{"train_examples": 90422, "horizontal_flip": true, "norm": "batchnorm", "depths": [2, 4, 4], "stem": "single", "lr_schedule": "poly"}
Rows from block 2, named by matrix and row number. Rows with one number belong to one channel. Each number is 200 + 20 x the weight over its row's rms, rounded and kept within 0 to 999. All counts start at 0.
# convs1: 3x3 conv, stride 2 (model.blocks.2.convs.1.weight, 64x64x3x3), inputs 13-25, a 3x3 kernel for each
# convs2: expand pointwise conv (model.blocks.2.convs.2.weight, 256x64x1x1, transposed), outputs 128-255
convs1.50,174,197,222,188,176,195,193,204,168,214,204,214,199,214,234,193,211,184,199,196,202,182,193,182,201,213,194,203,207,188,207,176,200,206,207,196,204,195,211,200,194,221,197,181,188,171,195,212,177,187,187,182,178,165,173,187,206,183,198,180,181,173,186,185,178,197,196,204,195,187,171,219,223,165,202,181,215,187,218,222,189,238,236,220,211,214,211,191,212,193,211,225,199,236,217,207,209,210,220,215,204,190,229,198,185,228,231,213,183,229,206,175,197,238,201,185,228
convs1.51,185,190,198,188,180,179,171,140,195,196,207,187,186,197,200,197,200,213,188,187,198,200,229,170,196,168,200,203,231,204,209,188,198,207,204,199,205,189,187,193,195,197,200,199,193,193,237,224,192,202,215,194,205,216,137,191,222,187,220,236,196,212,226,174,179,190,175,181,204,170,196,199,214,220,198,214,219,212,215,230,225,178,207,216,188,198,206,204,219,213,160,193,232,185,181,213,198,200,216,206,178,178,187,176,176,187,190,168,171,155,202,177,192,170,174,187,179
convs1.52,228,230,218,246,225,234,232,237,239,191,189,221,181,196,225,204,199,227,209,216,214,224,216,245,210,231,247,209,213,214,219,184,224,203,214,198,182,173,176,155,170,165,186,178,163,202,178,172,188,196,202,216,230,225,232,223,200,216,211,231,194,224,202,176,190,211,178,188,193,188,189,175,208,184,226,202,189,188,205,191,195,196,182,209,160,206,185,209,180,202,214,215,224,194,203,209,200,192,171,204,250,226,211,194,240,165,187,238,168,184,201,198,191,228,236,252,222
convs1.53,212,197,218,189,202,184,199,189,197,194,177,203,217,183,166,197,175,183,188,189,193,196,210,212,168,178,192,213,214,208,194,225,205,193,198,193,197,195,191,184,198,196,188,191,192,196,235,223,214,202,221,218,213,220,228,222,204,209,186,214,216,224,220,177,199,195,197,175,197,197,208,213,194,197,209,204,195,207,164,166,170,187,212,181,215,190,195,185,215,212,220,187,191,205,199,227,212,214,202,211,225,198,207,232,211,205,237,214,226,209,193,215,228,210,213,207,200
convs1.54,209,204,186,178,173,195,165,192,200,217,233,192,175,166,185,199,228,241,185,175,193,175,201,200,163,195,193,205,215,173,179,179,209,204,225,211,189,216,201,212,180,185,236,205,215,175,184,184,209,193,174,211,222,187,180,189,211,188,176,184,175,181,195,204,201,203,191,179,195,203,202,218,171,188,188,192,191,197,208,210,192,184,209,179,186,161,170,167,165,199,224,209,211,213,199,218,220,204,193,194,201,198,192,185,191,199,211,205,228,193,153,224,171,172,262,236,204
convs1.55,209,243,235,213,211,178,178,157,173,161,194,200,198,213,216,182,173,194,205,178,205,214,183,211,218,188,215,234,193,186,231,218,218,196,205,192,188,175,166,203,223,170,189,181,202,186,172,171,182,210,217,192,182,206,230,217,193,215,187,189,205,199,204,216,199,186,197,176,185,158,163,175,185,178,204,199,224,173,203,189,205,194,232,205,217,239,170,224,194,181,192,192,180,224,235,200,198,202,186,201,206,184,218,186,200,217,160,196,173,188,190,239,221,230,226,181,200
convs1.56,225,234,195,239,190,177,225,189,181,240,249,208,240,184,177,214,181,219,187,149,183,202,233,184,193,201,190,186,238,210,208,218,184,218,189,179,155,147,176,191,188,145,197,187,163,191,202,187,212,203,210,203,209,213,207,195,227,193,181,242,178,199,238,201,187,221,189,208,211,213,225,202,200,176,150,167,204,193,193,197,176,209,202,183,196,160,191,213,155,209,206,168,207,189,172,215,188,168,209,188,166,194,180,165,191,185,210,217,217,180,203,186,226,194,194,237,200
convs1.57,211,197,201,208,209,161,220,218,189,185,218,255,201,199,211,208,167,175,181,190,257,191,229,205,218,227,211,196,169,217,174,205,207,212,201,175,241,173,177,224,205,241,231,208,198,197,208,257,184,178,215,184,174,199,206,164,172,191,209,187,192,209,197,208,176,191,205,192,187,187,199,206,202,175,191,182,182,201,209,187,180,188,158,176,210,202,179,204,189,185,208,197,193,230,181,174,222,199,204,214,206,180,232,225,206,217,213,219,191,216,223,180,177,184,199,174,204
convs1.58,174,213,204,220,177,201,192,239,218,201,188,204,187,185,168,187,185,148,174,168,182,180,175,182,182,185,186,212,216,208,212,236,199,207,216,214,188,183,184,163,190,214,206,208,221,188,191,196,175,201,216,168,227,241,195,232,208,181,194,194,173,191,202,189,185,182,183,182,186,211,207,214,173,176,195,216,210,195,195,173,169,171,189,192,186,212,189,185,194,179,209,201,186,191,177,185,207,213,232,214,190,193,230,211,190,212,219,179,220,167,208,211,181,224,228,225,232
convs1.59,187,170,169,155,185,171,187,203,209,186,185,200,156,175,191,205,205,203,213,225,244,223,187,212,217,229,216,185,190,165,201,178,196,184,164,204,229,207,204,199,203,193,202,228,203,176,187,177,169,182,184,174,186,210,191,207,205,169,206,194,192,209,208,175,180,198,180,190,170,192,194,189,212,221,233,205,174,224,213,217,172,209,202,204,213,189,217,263,227,218,200,197,179,191,179,169,213,179,185,210,220,202,194,190,178,210,189,189,242,172,204,224,207,216,211,203,213
convs1.60,202,203,233,176,205,242,159,233,237,172,190,229,199,232,230,192,205,222,225,202,193,224,196,174,192,184,197,213,244,252,181,201,245,175,216,196,176,186,183,195,196,200,179,184,199,171,203,220,182,190,228,171,180,178,176,212,186,182,216,187,204,177,175,188,183,201,211,192,199,224,204,201,196,209,247,185,198,233,163,184,198,181,198,189,173,216,197,170,188,209,181,181,184,174,217,213,221,243,218,214,187,173,219,218,156,254,228,203,205,201,204,180,204,172,203,209,181
convs1.61,197,194,223,198,190,196,193,189,193,171,189,190,176,170,229,181,226,237,202,205,186,190,202,239,188,210,225,178,203,178,172,178,242,191,198,244,216,185,187,192,209,174,213,167,180,181,193,196,207,199,233,228,227,236,230,214,188,229,192,196,208,183,190,202,205,210,220,215,219,217,215,210,202,181,201,185,196,188,161,152,174,236,206,209,198,202,187,200,200,173,212,213,218,207,190,213,218,189,201,195,204,222,210,229,190,217,158,170,183,185,199,178,208,201,192,224,208
convs1.62,233,190,182,223,210,196,235,201,172,185,189,183,215,214,172,208,193,181,186,160,191,182,192,206,195,179,205,182,181,167,194,204,195,180,172,184,219,214,233,208,204,231,211,204,243,216,245,222,213,198,213,196,218,209,199,174,183,220,200,188,194,199,185,211,204,215,220,207,211,220,191,206,166,178,166,166,171,184,195,188,203,166,161,204,192,224,189,161,188,175,196,210,221,196,177,199,203,216,215,206,193,202,182,204,184,199,165,168,213,236,195,221,207,217,230,224,227
convs2.50,231,185,180,202,200,190,159,179,183,196,205,191,204,202,216,184,163,201,183,210,205,163,195,186,176,210,207,208,185,180,196,182,202,180,197,174,191,230,176,240,173,208,201,156,207,172,222,208,193,172,173,219,195,174,196,201,186,169,227,205,199,240,181,177,181,175,189,211,212,209,181,205,187,201,187,184,190,184,180,216,211,227,210,192,227,228,183,189,178,200,201,209,222,228,182,207,193,172,189,205,201,213,212,225,206,225,235,187,175,170,196,206,168,224,169,185,181,194,181,205,217,186,198,222,212,172,224,196
convs2.51,178,194,212,186,202,198,177,203,193,185,199,196,182,216,212,192,197,175,218,166,218,176,229,182,170,203,209,187,226,214,172,214,172,194,195,199,201,179,216,185,224,186,167,201,214,208,176,198,181,216,194,206,217,177,215,163,213,192,225,187,190,199,203,206,195,190,234,203,222,184,218,228,230,192,210,196,145,211,192,212,236,200,173,206,195,231,177,189,178,216,208,219,228,182,193,216,176,205,191,193,167,197,199,189,237,197,173,198,220,196,220,198,214,206,224,188,193,177,193,202,211,193,193,197,216,197,210,173
convs2.52,171,233,230,240,239,218,197,190,157,203,186,189,206,225,199,203,204,183,202,190,211,184,201,196,167,207,218,210,178,207,210,250,189,208,196,217,176,184,210,195,234,223,204,198,218,199,195,190,204,196,227,212,174,177,213,217,202,188,246,208,186,196,220,230,200,190,184,228,182,212,218,193,218,191,229,198,222,225,179,169,202,229,200,229,191,206,219,196,211,195,177,220,169,219,213,195,208,203,244,200,163,228,191,200,175,226,185,183,176,202,202,187,218,192,189,210,202,170,218,189,189,197,175,235,220,222,199,230
convs2.53,202,196,209,202,186,203,203,245,194,186,177,189,168,209,194,230,259,190,180,189,232,197,186,209,160,190,200,196,209,208,187,187,200,199,210,188,211,192,205,162,221,168,164,175,208,154,193,244,211,211,188,229,198,198,183,181,200,214,220,230,189,188,209,229,169,216,270,207,233,185,194,185,228,197,200,183,183,213,215,185,207,213,183,230,218,190,190,190,173,207,250,208,231,169,250,208,191,211,210,200,211,218,180,173,199,213,172,219,194,193,179,188,203,241,201,202,201,188,207,218,200,178,199,197,213,237,204,221
convs2.54,211,233,206,221,223,189,210,205,238,218,188,218,189,190,184,166,181,193,181,197,186,166,210,190,201,195,243,160,247,199,171,187,170,216,186,176,227,176,171,202,194,204,178,205,212,166,201,201,179,171,192,210,214,199,207,199,208,205,211,208,219,184,216,184,211,215,201,200,200,210,205,192,177,222,203,193,180,197,185,192,186,198,241,166,209,165,221,232,200,204,214,193,168,205,203,168,193,196,135,180,222,197,229,195,158,208,220,196,187,190,182,178,185,206,198,223,210,215,180,201,221,224,180,209,216,163,168,167
convs2.55,208,220,223,209,217,204,198,231,253,184,211,231,207,215,203,191,202,209,174,194,186,185,214,179,212,217,211,196,203,169,202,186,193,231,178,213,239,205,218,195,229,205,209,192,202,218,192,180,207,184,204,202,211,213,185,224,180,212,248,209,230,166,193,201,185,169,167,211,187,172,174,186,186,213,232,179,172,203,204,198,229,220,222,192,227,214,220,211,224,190,181,204,198,229,211,214,184,224,207,216,235,218,187,200,180,214,190,239,183,203,189,216,215,188,179,219,225,182,201,205,190,196,202,187,216,188,210,152
convs2.56,212,212,161,194,215,204,226,196,194,195,207,186,199,216,214,201,175,223,184,198,183,198,175,198,231,192,179,251,204,223,183,189,196,199,230,206,210,181,179,201,202,191,203,252,169,176,178,225,174,200,195,225,213,180,197,230,185,202,247,178,210,201,205,228,177,171,192,187,179,189,225,194,206,178,230,215,174,234,227,198,193,208,201,228,186,219,194,213,211,189,221,208,166,209,176,173,201,243,177,248,219,171,194,186,227,148,183,185,206,224,250,164,232,221,204,259,196,180,208,190,204,193,192,224,218,230,197,183
convs2.57,188,199,212,173,200,202,223,201,197,189,229,204,202,197,197,206,185,211,258,195,207,198,221,259,196,237,199,178,194,173,177,204,221,236,166,207,218,211,211,189,196,191,196,236,235,198,203,182,171,202,205,206,194,188,216,189,190,198,180,193,187,215,211,210,172,224,189,215,213,183,216,196,203,209,177,198,176,162,168,196,202,186,219,178,188,183,199,235,215,188,178,218,184,200,214,197,225,210,212,216,207,168,178,202,198,191,210,185,198,204,233,200,188,265,180,238,197,205,184,198,212,179,220,217,174,198,205,190
convs2.58,214,222,215,166,216,200,204,182,189,214,201,207,214,167,187,171,195,195,198,174,198,171,199,223,195,209,211,188,192,231,179,180,185,180,196,172,193,179,181,206,216,223,210,204,195,162,203,197,164,201,202,186,201,184,213,191,215,215,224,222,203,227,185,191,189,209,198,165,223,216,202,204,205,190,157,184,194,223,201,211,201,166,205,222,249,192,201,199,175,216,231,208,190,198,211,180,217,177,188,225,183,250,200,170,168,222,212,176,197,206,203,162,205,205,194,184,178,169,169,167,220,206,183,175,215,190,176,214
convs2.59,213,196,224,210,207,216,226,198,187,227,236,188,178,188,191,221,181,175,178,224,191,218,212,185,217,173,192,185,185,171,269,201,189,191,216,194,189,239,213,212,180,210,216,140,212,219,255,215,205,216,201,164,186,215,166,214,205,232,208,220,203,179,164,210,205,204,245,230,159,211,184,178,214,197,217,221,239,198,173,177,186,228,206,204,201,174,187,193,215,222,206,211,202,174,183,188,185,184,210,215,160,203,236,174,191,227,200,190,234,198,201,192,197,184,186,213,217,178,188,204,211,201,197,178,200,187,211,204
convs2.60,225,176,165,219,242,185,198,166,193,206,199,200,200,222,204,202,200,213,255,181,219,206,210,173,191,213,170,179,205,215,178,234,237,231,171,187,177,173,215,169,213,183,216,216,218,188,206,198,200,195,252,201,190,188,208,198,194,215,203,201,179,196,180,192,208,201,189,224,178,207,176,228,182,186,215,179,221,182,168,184,200,206,163,211,246,225,218,199,209,200,179,175,173,225,173,180,232,207,210,244,195,225,212,179,177,235,180,186,221,193,182,218,190,214,246,242,190,204,197,155,200,215,211,172,199,210,168,211
convs2.61,205,200,189,237,171,190,224,186,203,185,193,195,188,177,196,208,211,182,193,183,194,238,204,253,178,183,199,211,165,197,176,210,229,267,212,205,194,181,223,181,208,181,201,210,232,228,219,191,151,169,167,182,199,218,207,240,192,238,195,196,205,206,219,178,187,226,218,210,189,211,237,208,220,195,212,186,216,191,210,191,210,198,189,209,190,199,195,203,225,179,184,191,218,192,151,189,211,187,145,166,191,198,179,217,224,182,235,209,208,243,215,225,207,197,184,220,223,212,202,194,230,175,201,171,199,212,183,218
convs2.62,190,188,194,197,239,186,189,213,197,273,177,230,228,179,175,199,223,169,206,186,188,209,220,193,171,211,195,219,246,207,218,205,216,206,194,163,217,190,195,170,211,241,206,166,200,158,208,185,190,200,203,193,204,220,212,209,167,218,171,213,188,193,183,218,207,215,243,184,224,183,206,183,209,177,210,156,190,180,193,189,214,182,215,197,189,168,202,221,195,184,211,199,163,169,205,193,172,214,208,198,223,237,262,202,164,229,188,204,207,205,185,195,195,189,223,195,213,179,205,178,211,187,186,170,229,176,190,201