A small image classifier, trained from scratch: norm batchnorm, 19.3 epochs.
Rows from block 7 of a small image classifier, named by matrix and row number. Rows with one number belong to one channel. Each number is 128 + 32 x the weight over its row's rms, rounded and kept within 0 to 255. All counts start at 0. After the name is the row's rms in percent of the matrix's.
Before each channel's rows are labels from the 100 images, of 14976, where the channel reaches its highest value: "strongest on" is what is common among them. Only what is clearly more common there than usual is listed. The data: photos of plants and fungi (iNaturalist). In brackets: how many of the 100.
# convs1: 3x3 conv (model.blocks.7.convs.1.weight, 128x128x3x3, each kernel summed), inputs 64-127
# convs2: expand pointwise conv (model.blocks.7.convs.2.weight, 512x128x1x1, transposed), outputs 64-127

strongest on: class: Liliopsida (28); order Asparagales (25); family: Asparagaceae (25)
convs1.74 110 [102 150 122  50 152 196  79 110 143 137 164 135 172 112 139 111 170 126 133  95 115 116 115 146  61 139 132 185 111  99 143 109 105 149 146 148 121 126 140  97  99 129 150 107  80 167 152 176 109 145  68 116 138 146  99  83 114  92 149 154 118 131 132  71]
convs2.74 106 [128 131 116 153 117 132 129 126 124 161 122 172 142 184 132  48 122 134 126 100 115 146 115 128 132 118  89 136 174 117 159 123 128  82 128 194 131 114  79 100 126 129 126 146 141  87 167 126 104 171 120 126 122 114 140 243 129 119 141 151 203 125 108 146]

strongest on: class Liliopsida (25)
convs1.17 119 [132 108  93 199 146 175 135 133 162 149 158 112 165 111  93 147  56 126 133 148 115 107 135  77  84 167 106 213 134 148 110  97 110 157 133 127 121 108 121 116 138 150 165 120 128 132 136 127 130 217  81 149 156 179 153 123 128  79 192 167 180 145 112 131]
convs2.17 108 [185 126 136  79 125 122 129 125 134 148 119  37 125 129 127 105 207 143 127 164 124 147 155 129 117 124  99 202  46 113 124 117 145 114 126 170 126 134 106 111 123 123 119 142 104 154 120 131 103 166 126 116 198  43 174  47 129 178 107 120 114 115 141 140]

strongest on: order Brassicales (28); family: Brassicaceae (28)
convs1.105 112 [120  72 185  50  84 145 150 114 120 113  96  95 141 114 117 119 107  87 103 129 129 139 116 161  92  37 125  81 122 111 148  99 134 132 171 135 129  81 119 113 100  67 113 132 126 162 120 133 124 204 111 126 147 182 102 103 105 111  80 166  80 123 143 155]
convs2.105 102 [125 126 139  68 132 129 125 124 138 150 129 160 137 213 126  94 116 172 134 114 139 179 129 123 125 127 208 150 118 128 131 128 158 180 128  83 124 135 149 143 124 126 123 131 155 127 148 118 112 119 128 129 121 161 141 126  63 162  72  90 203 135  78 143]

strongest on: order Rosales (27); family: Rosaceae (27); text has "common" (27)
convs1.103 132 [126 166  65  74 131 138  78 122 134 110 112 133 134 126 116 114 128 143 131  86 140 145 121 225 106  95 115 122 111 159 146 143  90 151 152 111 160 145  62 118  86 147 121 100 114 135 120 110 122  84 186  55 141 110 167 134 109 147 106 168 106 116 113  91]
convs2.103 114 [143 126 150 162 146 125 122 127 132 146 127 143 126 113 134 171 159 127 127 157 125 158  54 126 137 125  78 158 170 130 155 129 118 139 136 163 128 126 160 155 124 129 130 116  71 117 212 127 135 134 127 131  58 177  80 172 144 157 112 135 125 131 196 210]

strongest on: class Liliopsida (25)
convs1.50 086 [129 181 136  94 120 175 154 120 103 113 109 137 141 202 120 152 165 143 148  90 163 173 193 115 115 127 116 120 122 105 128 120 128 128 156 159 165  90 137 187 162 189 124 190 104 139 162  97 158 153 131 152  10 173 131 140  94 136  84 129 119 148  54 133]
convs2.50 101 [132 127 110 111 116 133 128 131 120  84 131 123 136 149 130 143 137 128 125 175 133  98 147 128 126 120 103 104 175 125 122 125 125  89 131  82 119 122 154  77 125 133 127 126 141 120 169 128 126 151 128 135 121 159  97 179  96 117  94  88 102 126 141 109]

strongest on: order Lamiales (30)
convs1.10 095 [117 134 150 157 121 122 129  97  67 130 132 146 100  93 172 187 172 101 141 135  76 167 130  85 127 169 117 148 168 160 141 104  88 112 146  99 106 156 112 136 141 132  92 180 120 148 103 162 143 103 115 119 180 157 127  58 139 145 114  46 138 116 163 143]
convs2.10 095 [141 127  76  71 103 131 140 134 120 139 135 156 129 148 132 141  25  95 136  37 117 136  86 136 117 123 132 166  94 114  87 126 150 130 119 100 131 129 126 137 124 121 128 124  87 113 126 112 147 125 128 123 103 127 149 124  40 142 144 112  74 130 103 102]

strongest on: class Liliopsida (26)
convs1.55 078 [126  47 113 139 137  97 138 138  84 130  89  94 182  64 155 127 140 133 165 127 138 153 167 138 165 106 138 160 102 103 122 148 165  58 119 140 104 121 145 134 126 117 136 158 139  75 117 105 111 107 159 160 122 128 143  96 183 104  67 155 116 126 112  98]
convs2.55 091 [129 131 124 101  97 125 119 126 119 170 128  76 127 138 132 164 186  80 123  97 128 168 138 115 120 119 116  64 156 129  85 127 145 195 124 111 125 118  92  94 138 134 110 124 164 118 135 133 145 124 136 125 137 127 102 150 144 141  68 167 111 123 143 107]

strongest on: class: Liliopsida (31); order Asparagales (25); family: Asparagaceae (25)
convs1.4 074 [141 143 100 134 119 135 145 120 119 142 110 134 109 130 177 217 146 102 145 135 198 118 108 137 126 151 146  76 186  93  92 166 106 108  92  67 113 175 141 179  85 157 104  99 160 159 151 161 160 162 123 141 132 122 133 147 108 104  84  76  73 138 125 102]
convs2.4 108 [106 127 151  60 139 119 126 133 133 124 126  59 129 123 129  37 129 118 124 108 123 141 203 129 121 122 123 157  90 128 115 122 184 111 127 201 125 127 119 149 121 120 133 116 100  99 104 125 108 133 127 133  84 102 124  93 255 109 160 191  98 123 131 141]

strongest on: class Liliopsida (26)
convs1.6 079 [169 148  81 110 120 170 196 119 154 132  79 111 149 182 106  87 116 156 159 133 187 188 165 160 172 111 138  92 125 155 115 129 108 130 115  76 159 134 117 158 106 165 119 153 148 151  89 196 166  75 187  72 117 157 127 106 114 107 140 114 187 126  97 157]
convs2.6 095 [ 73 124 118 178 127 125 125 134 125 110 129 137 125 100 130 114 126 107 124 244 130  75 133 121 128 113 100 112 155 111  68 127  97 137 128 139 136 131 131 121 131 121 122 134 114 199 151 129 137 111 124 134 124 119 144 136 165 124 136  67 145 129 179 113]

strongest on: class Liliopsida (27)
convs1.15 081 [124 168 151 130 142 118 140 129 110 141  81 115  78 138  57 232 132  69 173 116  84 101 122 156 137 134 134 131 167  98 110 121 120 105 141 183  97 101 119 142 137 114 130 151 119  85 105 109 131  92 153 164 160  70 130  89 148 118 151 143 134 129 161 133]
convs2.15 095 [120 133 123 140 114 113 133 130 128 116 124  98 115 180 128 147 101 132 118  54 124 170 167 128 135 126 126  94 178 124 205 135 100 145 124 157 129 127 140  97 142 118 129 110 213 140 134 118 147 113 116 119 103 116 181 132  79 105 198 101 153 129  94 125]

strongest on: class: Liliopsida (29); order Asparagales (25); family: Asparagaceae (25)
convs1.42 091 [100  69 176  89 107 204 141 144 107 143  94 109 107 153 203 138  95 138  93 120 188 153 106  85  86 108 105 130 119 145 143 135  50  80 112 130  98 118  90  92 111 147 161 135  73 133 146 139 130 147 151 127 136 174  97 128 118 117 114 133 128 143 110 124]
convs2.42 102 [115 127 168  82 116 127 118 115 123  79 119 186 126 219 122  86  89 107 126 105 130 112 138 128 114 123  82 192 118 114 108 126 114 117 127 155 135 135  50 150 125 135 118 129 116 107  61 134 121 122 120 125 120 111 135 123 124 150  55 164 222 137  81  53]

strongest on: class: Liliopsida (28); order Asparagales (25); family: Asparagaceae (25)
convs1.54 083 [152 161 141 139 114 180 129 145 160 139 161 120 165 178  94 149  93 152 147 188  66 110 154 126 135 141 104 135 137 167 166 140 135  62 143  94  92 129 159  97  95 103 130 129 142 236 127 124 140 177 127 112  54 123 152 125  98 168 141  78 119 151 112  95]
convs2.54 109 [161 128 169  71 128 127 123 124 134 190 131  87 132 154 135 170 162 205 112 108 143 166 160 127 131 129 174 190 157 133 136 138 155 143 131 106 128 135 171 142 137 103 103 161 158 106 191 126 117 130 133 126 120 158 165  84  91 113 112 102  86 135 146 138]

strongest on: class Liliopsida (25)
convs1.122 108 [112 136 172 113 108 152 144 131 145 109 182 107 136 137 181 209 162 108 129 114 183  66 128 134  99 159 161 154 138  98 141 216 185 104 158 140 177 129 108 108  87 156  99 172 165 100 143 125 166  98  97 115  62 159 183  90  94 113 165 142 122 145 138 115]
convs2.122 096 [ 92 128  98  13 136 129 120 129 125  96 132  70 138  23 132  98 101 100 122 179 130 134 131 130 125 127 102 107 211 123  46 131 101 104 124 152 121 125  42 129 119 119 127 112  83 152 101 113 139 111 124 122 118  59  64 116 153 108 156  63 125 121  94 115]

strongest on: order Asterales (49); family: Asteraceae (49)
convs1.13 084 [121 108  75 125 102  79 119 108  85 129  90 153  89  99 142 123 158 111 134 137  90 110 145 148 138 125  96 180 176 171 174  66  71 116 145 151  90  67 128 102 140 134 114 169  77 148 106 173 142  76 142 147 206 117  71 196 125 160 132 111 132 109 109 118]
convs2.13 099 [113 138  83 136 126 129 133 129 128 150 133   6 131 162 125 147 109 131 129 165 117 100 209 134 117 134  62 127 140 126   8 128 190 142 127 171 128 122 108 136 115 124 121 128 157 100 108 133 119 138 134 125 205 136 124 113 181 140  53 164  75 129 127 137]

strongest on: class Liliopsida (26)
convs1.124 107 [130 147 190 124 126 173 125 164 132 135 159 173 153 149 101 136  83 129 119  81 142 139 129  99  99 173 118  51 131 124 154 131 104 113 113 112 113 127 115 134 155 106 137 117  70  57 192 134 141  34  86 135 135 185 176 176 167 102  72 106 180 155 134 148]
convs2.124 100 [167 129 152 181 145 126 133 134 120  78 127  15 138  38 126 119 114 144 128 116 121 112  60 126 120 117 120  57  37 131 111 118 189 145 126  79 125 116 105 150 125 134 126 141 173 151 120 126 145 132 121 137 131  89  93  78  47 147 144 156 159 128 126 156]

strongest on: order Asterales (40); family: Asteraceae (40)
convs1.62 077 [ 97 138 138 158 116 135 117 120  92 106  58 141 103 104 128 182 124 168 127 132 146 134 131 138 100  90 136 142 132 189 123 129 121 128 103 148  74 131 109 124 145 131 117 117 116  90 160 138 112 139 150 151 153 181 143  90 159 159  96 106 102  71 148  83]
convs2.62 097 [101 128 132 142 128 126 130 128 130 149 120  85 127 101 126 134 153 107 132  84 130 150 195 127 135 126  54 105 113 129  83 131 107  69 130 115 127 127 124 122 120 132 121 141 153 107 184 125 125 110 121 122 216 160 127  94 100 149  73  91  54 130 164 113]

strongest on: class Liliopsida (25)
convs1.73 107 [131 145 136 133 124 122  46 132 104 144 172 161  99 152 119 149 158 189 155 126 189 184 107 112 124 132 111 162 131 107 120 171  88  85 106  98 171 150 144 105  67 155 116 139 121 155 143 208 168  86 124 104 100 222 109 165 140 100 104 126 106 137 155  96]
convs2.73 103 [138 128 133 146 117 126 126 122 116 136 128 186 122 180 134 142 191 152 126 112 130  96 120 126 110 124 110  86  99 137 125 125 170 142 126  85 128 120 162 160 129 128 124 120 131 104  99 119  97 140 135 127 129 133  70  97 118 149 145  67 116 121  88 195]

strongest on: order Pinales (25); class Pinopsida (25)
convs1.123 099 [121 105 130 104 190 152  75 114 137 127 149 103 182 153 167  55 151  87 128 121 110 171 176 156  97 147 149  96 146 164  98 154  69  95 159  96 154 127 129 162 121 122 115 163 129 189 102 106  85 150  80 165 152 107 173 113 130 112 185  95 182 114 150  92]
convs2.123 106 [133 129 127 100 123 134 132 127 126 107 127 103 128 134 128 181 100 128 122 159 127 164  81 130 120 125 118 220 199 125 117 133 182  93 125 189 124 134 135 129 112 125 138 115  49 133 126 126 118 116 128 125 131 126 155 192 130  92  53 148 122 133 102 100]

strongest on: class Liliopsida (26)
convs1.67 081 [189 119  51 147 106 100  88 124  85 133  54 177 161 110 126 115 150 163 111 153 185 127 169  79 134 115 128 141 126  89 120 103 113 105 123 164 101 129  81 116 150 113 126 109 171 150  98  76 113 102 171  91 157 107 153 122  95 117 152 142  60 103 125 135]
convs2.67 098 [136 126 141 170 113 131 119 117 126  97 123 125 132  92 121 160 156 171 127 106 112 144 159 123 120 114 151  75 120 112 179 121 110 105 122 118 129 124 151 150 133 125 126  94 169 127  81 114 132 103 123 131 146  74 180 123 131 148 224  85 190 115  96 151]

strongest on: class Liliopsida (27)
convs1.98 099 [139 163  90 147 172 187 136 146 136 145 112 147 108 116 201 188 142 144  97 143 111 190 187 158  72 139 139  46 120 180 172  99  91 144 120 146 145 116 102 208 138 162 128 145 176 126 142 149 138 161 120 105 191  94  93 123 110  90 129 162 153 123 157  88]
convs2.98 094 [ 77 125  94 159 119 132 116 123 129 128 134 133 121 153 123  94  35 112 117  85 116 111  17 119 138 135 158 120 126 132 127 124 191 103 125 120 114 129 140 105 131 139 139 128  90  43 193 128 116 137 127 131 108 148  82 100  73 101 189 143  66 121  40 169]

strongest on: class Liliopsida (26)
convs1.49 107 [150  58  56 148 132 144  66 155 139 140 155 128  98  90  84 110 116 154 128 121  70 185 122  73 141 143 120 126 118 149 131 136 127 157 116  75 136  68 131 122  76  89 143 137  75 109 103 132  98  75 121 140 114 137 146 136 130 178 131 105  84 154 124 112]
convs2.49 101 [123 134 143 140 132 122 135 131 134 148 128 139 134  91 135 126 101 111 133  99 121  70 206 126 118 137 121 169 104 114 158 119  60 170 134 134 118 143  92 100 143 119 137 142 165 101  83 107 132 115 126 124  60 151  84 174  72 140 194 148 126 130  83 126]

strongest on: class Liliopsida (27)
convs1.126 113 [149 128 172 134 120 120 155 131 143 134 160 159 126 108 132 104 127 144 115 166 146 170 146 142  84  99 142 156 119 112  80 152 179  62 153 131 114 142 152 162  96 157 114  91  98 117 122 138 143 147 126 132  75 132 180 119 104  74  74 129 139 131 122  81]
convs2.126 108 [ 97 118 170 218 121 124 124 120 125  80 123 160 125  84 126  99 229 173 124  76 116 130 102 125 127 129 202 168  85 128 203 124 156 140 127 170 127 124  99  71 133 128 122 130  81  99 108 134 135 113 128 126 116 162 163 113 147  41 123  91 107 121 106 137]